From a checkpoint of a small sound classifier.
Data: trained on single notes of musical instruments (NSynth), 184686 training examples, 1.0 epochs.
Rows from block 5 of a small sound classifier, named by matrix and row number. Rows with one number belong to one channel. Each number is 500 + 50 x the weight over its row's rms, rounded and kept within 0 to 999. All counts start at 0. Numbers have three digits each.
After each channel's rows are labels from the 100 clips, of 14976, where the channel reaches its highest value: "strongest on" is what is common among them; "loudest" is the band of the loudest frequency at the time of the peak. Only what is clearly more common there than usual is listed. The data: single notes of musical instruments (NSynth). In brackets: how many of the 100, against the usual share in percent.
# convs0: first width-9 conv (model.blocks.5.convs.0.weight, 144x144x9, each kernel summed), inputs 0-143
# convs1: second width-9 conv (model.blocks.5.convs.1.weight, 144x144x9, transposed, each kernel summed), outputs 0-143

convs0.124:456533495495485516497567453417422501442532438528479456421491529424449484520503457500580583512560431441531436474393421547416578522585618442550483564516536481393470479469521515513500512476645431530504535455417489574472481458470542444468513511481488529462522501436440515570480533525405576517446556471429563507470463587551515444445463554449512535520513512525368488451521412462528381448514488497487481509519540569485476536517458547547485
convs1.124:427548526566521495456478564430453444398528410575534462523461535534407469544513444541488509493563550462546444547489470452386504394502496570428548492533446485572467451533553589415500472522537443581545481561492507453454488494445535543488488443481464485490436430447587486438429505572543577550541469417482563459438471476551508517527531550529506552514493569460362480507471514425504604437439525547589564469498568530466525534481471490474422
strongest on: pitch class G# (91 vs 8.2); octave 3 (84 vs 17); note: G#3 (82 vs 1.4)
loudest: 250 to 500 Hz (32 vs 13.9)

convs0.32:493441517465422560517436524492459449488552554526537469440463502493529566537623493531579528455443407445504532428435518459432574480545605462526506583493444462523484595527486421435494481357543518480495593429489393496522450415443516483520484417423465562505501517533551529500459470579570496437532530463514475510501582536416473516438455441482485521535530457507522512498526463524519492523388563523431508490484466532510439437536455476410632
convs1.32:516392461523558604544490492473498433488401635494500478478506497381532529453389470600495459539329552561441568508491456591541475567515502518498520456460459508447515547560491448528445449472472487480542473492557440492575485505510470454554539563479484530542534486533452573585488477534442446439540525502532546515483630558464478439484557507432543466507477426445572495559483519579532501553437430460514485467429466532492531532491586532482545
strongest on: pitch class D# (90 vs 8.3); octave 3 (87 vs 17); note: D#3 (87 vs 1.2)
loudest: 250 to 500 Hz (36 vs 13.9)

convs0.140:540479515514436534496487485529559480485590500488514487472510401495535452508463398425585455544542525434511536513484527515429559522489616477396496576487451509426549470509443481476457457401544473442514579452517468465517420538429468452514479504455464515574551490467381452537536552550407560396545429503526521383505479581483482500431490554520525577411500428481445483561554544463501478477497550466493467538511515520384480491474552463412370
convs1.140:537508539510507539474569535378552528487462544435484492531457358453540479515557579419462423493533442553442535513458507495511512513412471547522466494548470488525326475507491451490447495452568417510539526463533432473501466406465426474537541500476468533589437473477584535518512560444516506447558404480507540426484555476449574482459511536501503466440498468540469501443453362417520493550571475488491506501452477576566528459449364489490432
strongest on: pitch class E (71 vs 8.2); octave 4 (53 vs 17.2); note: E4 (50 vs 1.4)
loudest: 250 to 500 Hz (41 vs 13.9)

convs0.137:433495468473414433509511459489458496481550413466555488430510485446534480383519514394476555499521515371527412478474429519465554553473569477465513539470402468487512484515505518501402415430535554475508505408484468467493523476492539411373531518418486520442519451475468483553521465432409575530477507506416397475507482509411477406477502441538504446513534529393434525544513524405563464481522470501486405457453484526470498507384545527430526
convs1.137:432569551420529372494503451527503482543465448528483471561456479585550521542489480415458535491602455583535502531475466436568452489434532477436514480547487477459493501522520482535424598525520587472396434410568478502525540530532539502466485527431521525375399484510550523448484481508533507531502540468536469513514427548411535527484458446459527539506495542647493594395430406460444409558552525491541538558504477507465437451539446451511531
strongest on: octave 3 (93 vs 17); pitch class C# (61 vs 8.3); note: C#3 (55 vs 1.4)
loudest: 250 to 500 Hz (32 vs 13.9)

convs0.138:479490493523373463571434470502491423473454478528454468487459528489446393480489383507507499489479448419512549527500383510468437464477517536449417480472383445515493464522429450394487477447537599467466485475393479442496506470471544459507390497429518448534400478481464495456460454504568417499492465448425435519392516474491461511434458456462464494460466523494536496479474508478329446534458521531516508465453491548469460393526494515407543
convs1.138:555518546489578507525563423523556570569488562584448505532524416439523524439504505479487579546538551541568530542503476429480471570575546476421459557523383480432520584567460526554454515468452575462449484487601402500505436479545557438488615550480550521516548500507441569561547463446455419510506569509457490513508553566402523474476474498475533478525472590596514614396491494469487575557512496481495550520493470487557461476434534439448550
strongest on: pitch class F# (94 vs 7.7); note: F#5 (35 vs 1.2); note: F#4 (33 vs 1.4); instrument family: organ (31 vs 11.8)
loudest: 500 to 1000 Hz (29 vs 11.3)

convs0.128:511516431441404457514481522463580498484500425469482504486403420478501572456567442439531480507520456440546505527460490526459452491524524455510430514531451508499434528404459470423411449342543404514406494399483474424536411521447390518434451497472503474539495503505488504490515510443492437426505494455428527439538447514486469461346481525495441540528415487461447452404544480429502483454521532494496455495521368470491459507440451482447532
convs1.128:553514506528532490461480527441556463437476463516467487535475440457508553499486517581494447509514502536475504499463451454406566466451474510498539496558510508445449535455489509476469541508519348529456444493505554412513458379602468440493446494551442570578447426449513451518429567472467519496568498438491556451485533502520506466436484650459507418561464500462416413503462461495467467401592454560554514486414502622548546454397470496431423
strongest on: pitch class D# (96 vs 8.3); octave 3 (69 vs 17); note: D#3 (69 vs 1.2)
loudest: 250 to 500 Hz (36 vs 13.9)

convs0.9:505514514509444514499572432522455494409622513474519461456529513478530450532500483444597474543545496422478538475480553501428589529483650483418478627465546480485507501569531516485442426454569500418572599460480519532512533463452550396510497519474417562530511528444467481554527521541397588472557466472498547397468489590501454479523487514497571546469566450496410464516551517479516417526465488506480498525436588590413440472483539444520454
convs1.9:494491484549511552507463601375469485404479537501483473549415469448479427515556487516463401474509486512423540503454506536437546429434490526584492465495486494614398430512551521434458490505575452583539469517531498423519522488492501538526566469506431523561477418504562532489443504480508620533590355451469535410453555441481503488523498520484475495480533396466476464528495410481578559596486503482577490479457540525559507539511406573519432
strongest on: pitch class E (59 vs 8.2); octave 5 (38 vs 16.2); note: E5 (33 vs 1.4)
loudest: 500 to 1000 Hz (31 vs 11.3)

convs0.52:581497458559448516498473479568553506544519424501517497382550451487459485512546396439532575459494411427534522563524497511455536481558649501536495611514491494472547481514442465505461503412605487491509573465463393535516487545437461396458523448501551531594522480480477484577475540570407481484578518552459518494537449550466511467396502511512570561488552570481440546456492498414530485433560498471491454571483552586505515541456470587450437
convs1.52:533532625557500527488529498431499489467499508423472549500414436490413502518516573450455542573528515529528518583475514469533456538477526595443406515522413474552419456500473511516456482436508514511458484449560371560515537433449513522518506628455493532594563483449560563521492548515503436566567478470466508485450489556430562485479482527524452512432547624513479546461548482403523604508574478459645575480487530522492523456468469421448483
strongest on: pitch class C (99 vs 9.1); octave 6 (38 vs 11.7); note: C6 (37 vs 1.2); note: C4 (29 vs 1.4)
loudest: 2000 to 4000 Hz (34 vs 8.2)

convs0.11:534542552562486572528503492537563522564468575504546508554589536574502421559373550550521527533541472541551536559565497539548494525527441543527516467542539462477554416521529585582573552581456584554526367569486517508500574552600542569507538510486546521572484545527475535456567534567545506537496523525488552561534499463561552559482527541539528530553576538567574581493412493584477506570569510523512559537525553511572561548596466540506514
convs1.11:423425483539536486434530459541475498574427480434472386430531447489520510544493499478528453480431393590431456460472381554507479556437468489529503521424436436428509544523425364531483510426556422530515421466576456491484450509504452547565518498442449500474518560474516463563552474557457458408463505556592420485562487557431524498492485479520578546455510426536489459474485497462491384416431531554523516555517435571552500494504529527453462
strongest on: pitch class C (48 vs 9.1); octave 6 (42 vs 11.7); octave 5 (38 vs 16.2); note: C6 (36 vs 1.2)
loudest: 2000 to 4000 Hz (38 vs 8.2); 1000 to 2000 Hz (29 vs 11.9)

convs0.10:458532453431486505557512503403529488500581471482492447417544511442511584463566485435539520484541368409532513368380462538387530543551569503533439550535502482459441518443502469432472479468690442474456519442516480463517536427506482528473495472518507514483564501530525550521549554534440534520477530530415519428574514527537512419441514517437573552575553489495427443476546422468530418517497533525455493476539489594507482494488454515501573
convs1.10:445468573478512458565385446584518437506490471372559496438489555525446525632430426501476502560464495497456559356460479511479406480502475545484506473546503479482584499532524444536474498494438444507498471482508483512573582468506376475513436557475437429505449445568529527479401595589458503545480480500500545418498497548560541531485497590430514461536480496536532405611477548472503453504545399465505458530429528510468472478526545445501530
strongest on: pitch class D# (86 vs 8.3); octave 6 (40 vs 11.7); note: D#6 (33 vs 1.1); note: D#3 (27 vs 1.2)
loudest: 1000 to 2000 Hz (29 vs 11.9); 2000 to 4000 Hz (25 vs 8.2)

convs0.46:498480560540455534545516495460459479509543549505439447442502533495497457561541415512566611538467423479486535422435470482484543466590655523515497609522497475454517478541476403437481469424641482520541555476443537597527552386441405436503539509514500503472478472539445504544430526587513479516477520429497506506422551561518521535464509465460543540490566531502520526374463450511494450529479529553489518511488559638515406529521469573455528
convs1.46:448508408604522553478491521514376422487503573469505520453422594455462408503469491575509559472435484495513484517449482566515441567556501529472482517516481457510508463537498493482494423464488505456461448421527565600492611609460458556540463506496514479483600547549519562476531465546468506557474486526516443534575523486519555426501511454530488574453543588460616535592597539593509513517460499424557531466505574486393474495589547433442513
strongest on: electronic (62 vs 36.4); guitar (57 vs 13.1); pitch class D (26 vs 8.4)
loudest: 4000 to 8000 Hz (25 vs 2.4); 2000 to 4000 Hz (25 vs 8.2)

convs0.79:515544435538455525479491494555474498523463392509542466410541457423424490495521445433530564484553419447554467547489484529479552478557597485541500585566427493442537440473460490535412517451548491534495510457471390543464480524394477473450533451476539524555518517500412533559516517561371511449569537546440554481537382520508462425387482530458555509501504556505391535488487470400532451424517470506404496566545497555512533564465486560432439
convs1.79:519554614557469506451523467424523489501564400450472518541435474578421461545589537443444523540584468561528482588449498438509482508458495607436462515557396461565431448458508533465472453463527514544476492519533442472480528488454527495537487583421451547548516442468551551521482512531542467533545469437491530478463441528465567566501473556528461563469535605513444498425585446334491540501518529460646576516478540508477550472473428478480505
strongest on: pitch class C (100 vs 9.1); octave 6 (36 vs 11.7); note: C6 (36 vs 1.2); octave 8 (32 vs 0.6)
loudest: 4000 to 8000 Hz (40 vs 2.4); 2000 to 4000 Hz (28 vs 8.2)

convs0.93:487506487434471521519507455357561515494498486545425469474453525454435503496489470483546497534542410477536467399367456532436541474587521526484454525488494484350426445395486487421510446434654432471456515478515510481505526444432420476517502490503525438493510473531383530487496565518383529477471473461459542422478497570548465473431464532435564592495452503487421454416486453485508408487473520521441507465521540572495471462462445526510510
convs1.93:441461500507496512610426491548532407514565438414571485465537595584351503576522451550521488523457488518492563440510493501450384499579436513518507518503493486533584449499519519488511406510459456548528467505462628478579562459500421483515462497468470342539492538611532553512463590548457487515496455473534539439506484491635521522496515551453506400480434534451541425545528559523528495468541443445529477474483543516445469506512539484507506
strongest on: electronic (68 vs 36.4); guitar (56 vs 13.1); octave 6 (30 vs 11.7)
loudest: 4000 to 8000 Hz (27 vs 2.4); 2000 to 4000 Hz (27 vs 8.2)

convs0.7:474506513543448555496580423492446491402555468529510471364519531470449487544509522533555500523502430387482455491416467505428584541554568493446509554436451456457443473501570588544465502427578442513518554419441510565487498431456555382473497512457432548467455529483499459526535487492400570513533489500480550494506466583548404448491492509469557517498546488537356450450480395472481431478478449476473449564480541563471479482436408452455465
convs1.7:489493494569499516495458556440483468415514424569517450527461509537400480527540455565553420443493514487488496521505487470418506389488492517573536440445481475578499403504527577329485445475532425555551479502509535478509493419542567577487525435473439460539528476454511471458452474516498565555587449395490516477434424443533496522500527546480475493476498485380427394557522536465575512440520564571545532460496557498495561530514529572491364
strongest on: octave 3 (59 vs 17); pitch class C# (44 vs 8.3); pitch class: C (39 vs 9.1); note: C#3 (37 vs 1.4)
loudest: 250 to 500 Hz (36 vs 13.9)

convs0.102:509452501449425539540526482475575488494565503509443467498491516484562478517499434404537461545526493488488518452440497508399578484543564511431474538458487459381546494445432443422465409435605463405462580466468503468538520514440478452509498511488453496509538413503376494498479579538404569495481443436482542406421555591529399504439473507505532619429504493457418483524543576450507406543539581554515464489493525559492447505482566533475511
convs1.102:428463455510532522544451580514507459517508531442516467496499547465482370552576446493500394439477457533444547400428485526501464504503474511652502528493487464609448457592518449537441491481506475566477462485511584466561550485515404497550482446434435485554481561618533532482520576510488537457484350535526479405572575452558540453433478495445529446395489461472528486522491409505532515576517434449512495518475534553483453504504414517487491
strongest on: pitch class E (68 vs 8.2); guitar (31 vs 13.1)
loudest: 2000 to 4000 Hz (28 vs 8.2)

convs0.60:461493446448427429493519502471455492454545419444564490485524473433535501388547524418519519506518484336514459432446428510393560560494550451479523532509443452496481508472525502509373403425558454482470489386464469440517501447511499501356494524406478532423530524474503489542553491420466587522493537527390486476529480514469466385426509486526500483547535471416418454506522500429520441437476469499503401464520426522495480480453524479476524
convs1.60:410542564447529354502497467552501474509477438530534447559499458553519516603481454453474527458585489578506487436485436434529481484454561510450546462589506436429502509539512471544411570536449496435460413433567457497519493531531439448484474471448474494361378406460537510444455513537495528537488508521541509490519470543477548538494477570467582538558477509675461521470427474434465401529559467526546502568449485542470483475511456441487501
strongest on: octave 3 (88 vs 17); pitch class C# (82 vs 8.3); note: C#3 (70 vs 1.4)
loudest: 250 to 500 Hz (51 vs 13.9)

convs0.31:484455459438455533572522545459458463470565512498469466393433576478534543488640493453557559466495416404516538442424475457457523510585607476522501547485472488526467567425485452405447494359611522489437559428457466484544474417367518457452527458435489522472527496550520506525442506551578498468511540505516531481516543511483446494456458439499488503519455477465544519511543489489539472494417539535466512481478450555545451421438477513423646
convs1.31:489424447436534560567499523540469490417340601393565491433542543468534482462398421587477477485420519503471542481501481557555464509567496529540517477450474475453503498605503461540482461495473530465564435482531488532545477515491508497571551514504524430480474542579481557574509484537441491418502534520576503545472548505491470441425566490444618476470445424532603553526421518602561516459383465492546516470462429529485472590524522547479527
strongest on: pitch class D# (100 vs 8.3); octave 3 (96 vs 17); note: D#3 (96 vs 1.2)
loudest: 250 to 500 Hz (36 vs 13.9)

convs0.96:478545519445448514492506505435548498472525447514481492516461469478502449485438490366581499548573509428547443427440521522488544548547565484463499526553433511407568444367475476420438474390559418495433520405485478472494426445380462480467511515472442472470529501496339481549568547539448573417483458461505515376494465561529468459435482559470480518479422446443464452517515518481506445458452490536469456506563461515462486490454546461420459
convs1.96:508563488477493499480491509488555425514477480415519477538496498489551457548523498473479493426567419584480492439468502465483559475449451541443545521611489536452382507491545450482472507454519400502527511430481550462494490505498342442500445435460471510497361438550580499458482587463487541468485454491549583444564539496555484482513500622496592523524427494546485456468428369476414446519524488475549488474445498575485515468480332482471487
strongest on: pitch class G# (83 vs 8.2); octave 7 (56 vs 7.9); note: G#7 (56 vs 0.7)
loudest: 2000 to 4000 Hz (72 vs 8.2)