A small sound classifier, trained from scratch.
Model: 3.86M parameters, log mel input, arch jasper, norm batchnorm, depths [3, 3, 3], widths [96, 144, 208].
Training: adamw at rate 0.0023, held-out accuracy 50%.
Rows from block 5 of a small sound classifier, named by matrix and row number. Rows with one number belong to one channel. Each number is 128 + 24 x the weight over its row's rms, rounded and kept within 0 to 255. All counts start at 0.
After each channel's rows are labels from the 100 clips, of 14976, where the channel reaches its highest value: "responds to" is what is common among them. Only what is clearly more common there than usual is listed. The data: single notes of musical instruments (NSynth). In brackets: how many of the 100.
# convs0: first width-9 conv (model.blocks.5.convs.0.weight, 144x144x9, each kernel summed), inputs 0-143
# convs1: second width-9 conv (model.blocks.5.convs.1.weight, 144x144x9, transposed, each kernel summed), outputs 0-143

convs0.66 [113 127 137 126  72 133 121 129 104 117 114 103  99 139 123 108 145 126 114 113 140 111 145 113 134 111 101  99 141 127 121 135 128  74 123 104 118 140  94 128  97 125 126 135 111 118  85 127 175 123  60 127 110 124  94 156 126 105 135  56  84  85 113  87 117 143 122  60 122 130 133 125 115 114 118 125  92 113 137 134  76  93 150  81 125 115 126  87 115 136 123 126 113  73 137 118 115 118 106 109 110  89  98 114 141 104  86 111  76 121 112 116 112 126 103 149 125 104 112  96 111 119 115  84 139 148 115 135 116 145  97 102 122 123 122 124 126 106 162  97 127 113  77 112]
convs1.66 [120 144 120 169 137 102 122 129 129 102 119 151 106 115  95 210 117 129 200 105  96 187 132 120 128 139 142 123 108 108  99 138  79 133 122 123 182 120 124 131 154 119 114 124 127 151 128 164 115 118 142 143 121  98 110 111 150 128 113 112 109 158 131 119 110  77  84 119 134 128 146 140 139 119 155 158 142 140 106 109 139 112 165  96 122 137 122 128 121  98 134 100 127 119 148 137 166 115  73 124 112 129 109  76 129  83 131 142 126 109 116 117 138 137 134 125 160 171 121 133  98 145 105 132 106 130 122 166 190 115 154 173  99 135 147 141 140 175  95 156 104 107 128 114]
responds to: octave 3 (88); mallet (41)

convs0.63 [105 117 104  81  92 125 156 147 133 128 105 133  84 153 119  69 135 111  79 145 152 110 146 101 112 134 159  99 115 106 115 136 122  83 121 144 132 119 102 121 123 125 155 118 123 137  93  85 102 123 118 120 125 103 112  91 154 139 116  82 129  89 128 162 111 121 143  99 106 149 109 147 148 101 119 156 118  68  94  97 103 128 107 112 114 133 165 125 152 108 146 128  83 135 145 150 109 120 135  66 121 131 129 132 109 125  85 101 134 146  92 148 128 116 147 131 105 123 152 122 122 132 129 123  95 109 135  88 116 147 141  96 104 113  96 125 143  92  89  64 110 100 109 169]
convs1.63 [ 96 127 136 110 125 120 146 125 125 144 118 129 107 108 145 124 127  86 156 124 112 132 163 116 127 142 106 119 168 117 123 140  70 173 147 166 120 115  83 114 182 135 132 132 143 122 170 118 115  87 103  97  97 151 137 151 118 123 136 121 123  66 144 165 127  92 101  43 176 104 121 159 127 144 133 156 114 144 175 154 112 120 125 101 125 118 144 103 155 163 123  86 154 123 149 114 135 145 137 161 108 131 123 119 151  85 131 107  98 126 119 109 145 145 148 135 107 141 159 144  93 126 113 144 151  76 151 104 147 122 150 137 133 122 113 132 163 138 143 137 132 160  75 132]
responds to: pitch class F# (98); note: F#5 (39); note: F#3 (32); note: F#4 (25)

convs0.5 [100 116 101 100  82 123 157 148 124 129  99 105  72 132 133  95 129  93  95 131 148 134 131 107 124 127 137 117 139  99 106 128 106  72 133 139 146 129 110 143 114 111 145 130 123 149  89  88 123 113  79 117 136  79 118 126 151 136 107  85 105  78 117 162  84 129 128 102 108 136  97 144 130 107 126 157 105  94 100 102  86 136 123  96  95 137 154 145 143 105 146 117  96 127 140 135 112 132 122  82 105 128 119 137 115 147  76 117 134 128  89 142 119 107 142 139 124 125 148 153 130 109  88 119  87 137 141  99 111 131 136 120  90 111 111 127 107  99  81  82  74 106  87 156]
convs1.5 [118 124 131 115 114 120 148 138 116 145 128 145 106 106 114 181 141 100 190 134  97 164 162 125 125 162 116  90 156  98 129 154  90 173 139 171 130 129 121 109 154 136 132 106 174 116 158 146 124  95 109 120 130 147 143 140 135 126 132 158 130  80 118 154 127  89 101  62 151 104 106 161 120 133 150 178 102 120 151 159 119 110 137 120 126 128 148  91 146 139 131  87 140 114 124 117 141 151 122 158 100 114 120 118 171  51 136 123 116 117 112  90 142 115 148 101 124 141 138 132  73 133 108 124 136 128 169 121 138 125 149 153 145  96 116 124 154 140 122 106 125 165  79 128]
responds to: pitch class F# (97); octave 3 (51); note: F#3 (51); instrument family: organ (33)

convs0.77 [ 98 123 108 101  85 140 152 150 133 132  87 118  99 146 130  91 147 112  75 118 148 125 141 129 129 146 119 103 131 109 107 136 118  71 120 148 141 138 112 122  91 142 137 125 128 132 112  96 145 128  76 134 133  89 117 140 131 116 111  58 109  61 121 140  91 120 147  57 105 139 101 142 115  97 104 126  96  81 102 103 106 102 155  99 107 131 157 133 142 108 123 122 110 114 137 120 118 146 114  77 116 110 119 128 123 118  68  99 106 121 100 130 118 115 133 138 122 128 134 108 103 134  96 104 122 137 137 107 116 143 101 104 116 120 105 119 122 105 106  73  97 113  84 168]
convs1.77 [111 135 134 145 129 128 163 127 107 117 131 120 121 101 113 159 114  89 199 109 119 184 144 129 131 114 116 127 153 109 137 142  84 134 133 148 167 125 111 101 155 109 132 121 149 156 126 162 114 121 121 118 104 166 131 141 143 125  95 149  80 121 134 141 118  83  72 104 145 125 107 165 146 129 167 181 102 145 115 149 137 112 155 104 114 131 151  71 160 127 121  85 122 120 127 137 166 137  94 150 114 125 100 129 144  65 165 138 113 110 132  90 116 121 154 139 153 145 142 134  68 138 126 115 129 106 157 129 168  95 161 156 128  89 141 144 120 160 103 120 139 127 110 132]
responds to: pitch class F# (99); octave 3 (75); note: F#3 (75)

convs0.19 [152  88 116 111  74  87 135 133 125 135 152 122 130 135  92  86 135 131 112 147  88 121 161 116 101 129 130 109 105 111 124 105 110  95  91 158 127 112 131 126 116 126 153 102 157 116  85 114 159 120 111 133  97  97 128 123 143 138 109  64  75  83 128 114 127 131 139 116 126 114 110 158 126 142 144 140 125  55 106 123 104  94 132 158  87 123 120 124 123 125 141 140  73  84 147 156 122  87 115  70 129 110 135 112 128 100 106 120 111 125 121 159 139 165 145 141 114  99  93 121 106 132 135 110 108 107 144 148 152 129 149  55 106 123 132 134 111 108 145  99 111 140 113 101]
convs1.19 [121 115 102 142 141  79 107 117 133 135 133 148 104 107 120 134 124  87 164 113 123 100 148 144 122 110 119 172  96 108  89 117 133 153 119 109 117 141  96 121 118 125 119  97 152 145 147 156 140 121 131 120 112 159 143 107 126 125 137  63 173 111 145  96  92  94  94  91 127 155 129 142 119  96 199 141 119 102 102  69 151 119 145 132 139 142 106 117  72 107 126 126 132 108 145 151 137 133 125 144  96 149 156 127 125 102 120  96 105 111 132 113 148  99 143 110 149 120 119 136 134 119  87 164 122 137 115 217 111 159 160 123 142 117 116 135 127  90 107 122 121 109  83  94]
responds to: pitch class G (98); octave 4 (64); note: G4 (62); guitar (33)

convs0.1 [ 97 116 104 134 108 137 144 127 123  88 136 132 118 163 120 100 150  95  75 130 134 104 123 128 114 142 108  95 134 131 124 132  90  70 123 134  87  82  98 134  66 164 155 138 159 116 102 106 159 116 125 105  99  86  97 128 125  91 108  54  99  79 186 115  95 116 160  86 119 127 117 133 115 109 105 137 100 110 116 115 135 109 146 120 121 103 123  88 123 139 126 144 125  72 141 130 119 116 141  99 125  91 133 142 142 127  88  98 113 128 120 103 147 147 115 164 130 116  91 107 117 130  97  93 133  94 121 129 139 147 134 104 119 125 130 153 121 117 112  90 108 137 103 140]
convs1.1 [112 117 151 115 119 115 195  97 132 154 132 112 119 118 104  58 156 129 102 106 137 186  85 120 168 121  99 115 125 129 133 118 116 113 120 173  98 124 123 125 144  57 121 157 126 142 151 135 134 127 136  96 156 174  92 135 132 109 143 143 114 159 113 140 122 115  71 145 120 130 137 186 169 102 126 128 130 131 113 145 119  95  80 139 118 138 182 126 136 113 104 166 157 118 130 151 147  96 107 163 132  95 114 101 132 126 162 140 114 117 141  91 104  82 136 117 141 149 162 103 156 127 122 119 151 101 132 153 113 113 119 127 131 106 142 125 108 111 105 154 132  95 137 145]
responds to: octave 3 (68); pitch class C# (57); note: C#3 (52); instrument family: guitar (41)

convs0.115 [156 121 120 143  88 161 132 128  79 162 173 113 125 136 125 138 137 119 112 134  97 155 118 121 138 126  61 111 157 132 132 120  92 129 141 137 155 134 129 133  88 162 120 137 164 117 115  92 137 122  99 123  92 151 128 134 105 113 118 121 124  83 151 102 113 103 147  78 119 102  97 140  87 157 103  99 120 132  91 117 102 140 143 175 108 133 103 103 117 119 137 159 162  87 119  86 165 111 133 108 133  88 138 144 154 134 115 147  71 109 143 129 130 172 117 134 115 139  95 134  88 117 121 100  96 108 122 144 166 103 131 110 158 138 112 139  76 130 132 137  99 126  96  76]
convs1.115 [149 132 167 137 133 144 117 153 105 109 159 138 146 129 156 114 119 125 128 125  53  98 122 150 131 125 157 113 136 126 174 134 132 168 140 143 133 114 110  96 130 107 155 123 144 148  95 117 131 150  84 113 105 108 162 145 100 112 134  93 126  93 135  88 145 123 131 105 141  77 103 132  96  86 133 127  96 130 163 173 108 127 154 192 132  98 112 147 149 176 125 149 116 112  71  86 147 131 128 115 155 106 125 147 157 106 169 120 122 104 157 131 144 112 127 127 148 130 116 125 108 122 119  85 148 133 123 143 104 131 137 163 129  91 115 172 154 133 100  71 126 119  93 102]
responds to: pitch class C (100); octave 4 (60); note: C4 (60)

convs0.49 [100 128 123 132 116 150 133 148 105 114 116 139  81 152 132 137 122 107  87 140 133 102 100 119 149 130 125 138 150 122 130 132  79  75 114 122 110  74 123 132  99 170 142 150 152 122  94  93 150  89 115 104 109  76 115 125 156 146 114  88 116  79 182 114 113 132 163  90 105 135 139 131 130  72  87 155  99 126 104 117 142  98 142 115  84 127 131 110 127 137 130 137 116  92 151 139 135 116 130 124 160 134 127 135 161 155 103 102 153 122 124  89 164 141 113 158 121 134  90 104 101 123  90 112 105  80 124 103 128 143 122 117 131 116 161 161 111  95  81  97  98 109 113 132]
convs1.49 [124 105 118 135 120 160 175  98 154 115 135 122  80 143 123 141 143 111 139 129 149 144  72 113 131 141  94 157 145  94 117 106 124 121 133 163 133 131 140 128 121 119 108 143 117 132 185 135 119  99 121 118 169 136  87 130 138 178  76 128  86 130 126 124 161 162 118 132 123 158  93 154 131 101 128 157 131 148 160 111 137 113  83 154 169 118 154 137 137 143 109 136 144 103 144 137 150  95  98 141 151 115  96 128 113 160 111 123 133 142 133 103 123 102 124 111 104  64 149  93 172 147 160 140 209 137 132 121 123 135 143 133 114 104 143 135 125 140 172 123 152 191 131 123]
responds to: octave 3 (61); pitch class C# (48); note: C#3 (41); pitch class: C (33)

convs0.81 [174 117 101 132  85 152 137 118 110 146 168 133 123 122  80 108 127 132  88 137 111 118 101 124 127 136  99 101 107 128 122 116 103  80 128 141 166 135 113 126 117 143 124 134 155 119 104 110 143 107  98 131  99 128  92 111 106 113 131  92 120  94 143 111 129  90 144 102 120 105 107 157  78 183  99 128 108  89  90 112 109 127 111 184 111 115 110  87 123 114 116 153 150  90 126  86 159 110 143 102 135 108 148  93 144 117  98 113  74  91 117 144 144 176  98 111 132 127 119 132 105 119 126  98 104 125  82 158 135 111 112  98 164 115 103 124 101 132 144 101 105 137  93 102]
convs1.81 [157 116 163 149 141 127 105 150  95 103 148 127 127 109 108  78 111 105 122 113  73 142 139 163 103 119 150 138 128 120 152 139 109 163 117 119 163 139 113 112 158 124 140 123 118 161 128 116 151 115  76 110  83 108 137 109  96 108 126 104 109  74 133  97 104 119 119  85 158 110 129 127 104  75 139 157 122 132 136 154 109 123 133 151 132 134 108 134 131 176 143 131 120  96  93 108 149 139 115 156 135 156 108  73 146  91 177 138  98 118 141 134 134 117 114 104 147 143 136 114  91 116 115 122 136 117  59 153 143 172 164 166 116 110  99 134 143 148 105 110 129 110  85  91]
responds to: pitch class C (99); octave 4 (90); note: C4 (90)

convs0.64 [152 101 109 106  83 100 134 123 139 119 176 125 120 135  96 104 101 115 115  85 106 118 155 156 111 168 113 108  99 121 133 111 127  91 120 145 142 129 112 134 118 125 120 122 140 112 115 121 141 111 107 123 129  98 155  89 103  94  95  67  91  68 138  75 123  73 133 108 120 117 100 156  89 156 124 118 124  83 115 140  98 114 137 157 119  94 122 140 126 139 108 152  88 124 124 114 130 102 117  92 136 115 128 132 123 112  97 108  70 106 118 153 106 177 134  91 113  91  96 128 108 144 145  97 127 115 105 159 154 117 130  90 118 125  81 120 133 105 145  89 124 141 111 154]
convs1.64 [144 110 104 152 152 127  99 140 129 115 131 140 102  90 117 139 114  86 143 132  95 101 140 152  95 116 136 179 121  77  98 114 117 137 110 123 139 131  80 123 117 150 145 127 147 134 152 151 123  95 136 113  93 115 136 113 111 112 130  90 133 120 144  92 113  99  99 115 118 151 111 131  77  74 183 152 128 143 105  89 154 112 150 143 136 157  92 122  91 156 140 110 129  88 121 105 160 138 116 170 109 140 137 124 107 106 124  92  75 134 137 109 155  95 121  94 141 120 107 127 112 109 102 145 132 130  66 155 127 172 142 150 126 107 106 178 146 136 112  98 128 149 103  89]
responds to: pitch class G (100); octave 4 (58); note: G4 (58)

convs0.6 [118 105 108 125  84 130 128 123  97 142 144 115 125 138 126 109 122 124 105 136  97 126 122 113 130 121 142 128 100  87 113 107 103  97 101 140 155 113 127 126 111 129 136 100 141 113  66  82 143  97  97 140 102 101 118 159 157 147 120  84  92  58 125 146 106 134 141  83 134 120 105 144 129 154 128 142 129 117  71  97 105  97 129 163  68 134 110 141 110 108 148 150  98  81 144 135 141  74 116 100 129 102 132 141 143 110  95 132 129 143 126 157 119 157 129 149 104 115  90 124 111 117 127  94  70  83 137 166 158 123 141 116 123 119 121 112  78 125 141 118 107 113  93 105]
convs1.6 [146 117 128 104 131 142 146 121 148 116 154 160  73 123 115 122 145 100 151 134  94 145 139 159 107 140 107 129 132  76 117 126 146 115 143 158 141 144 121 121 124 139 105 140 141 154 174 140 118  75 107 121 132 129 148 141 116 164 121  91 126  96 130 131 134 145 108  91 100 118  85 159 112  59 149 190 115 130 173 107 155 131 115 158 136 128 130 108  98 149 122 115 117 102 153 138 143 136  93 139 117 143  70 127 125  91 127 120 116 141 100 110 136  92 128 102 106 102 125 134  97 107 108 123 181 149 114 157 127 169 160 135 119 119 122 121 176 130 132 108 128 212 107 118]
responds to: pitch class G (99); octave 4 (48); note: G4 (48); note: G3 (36)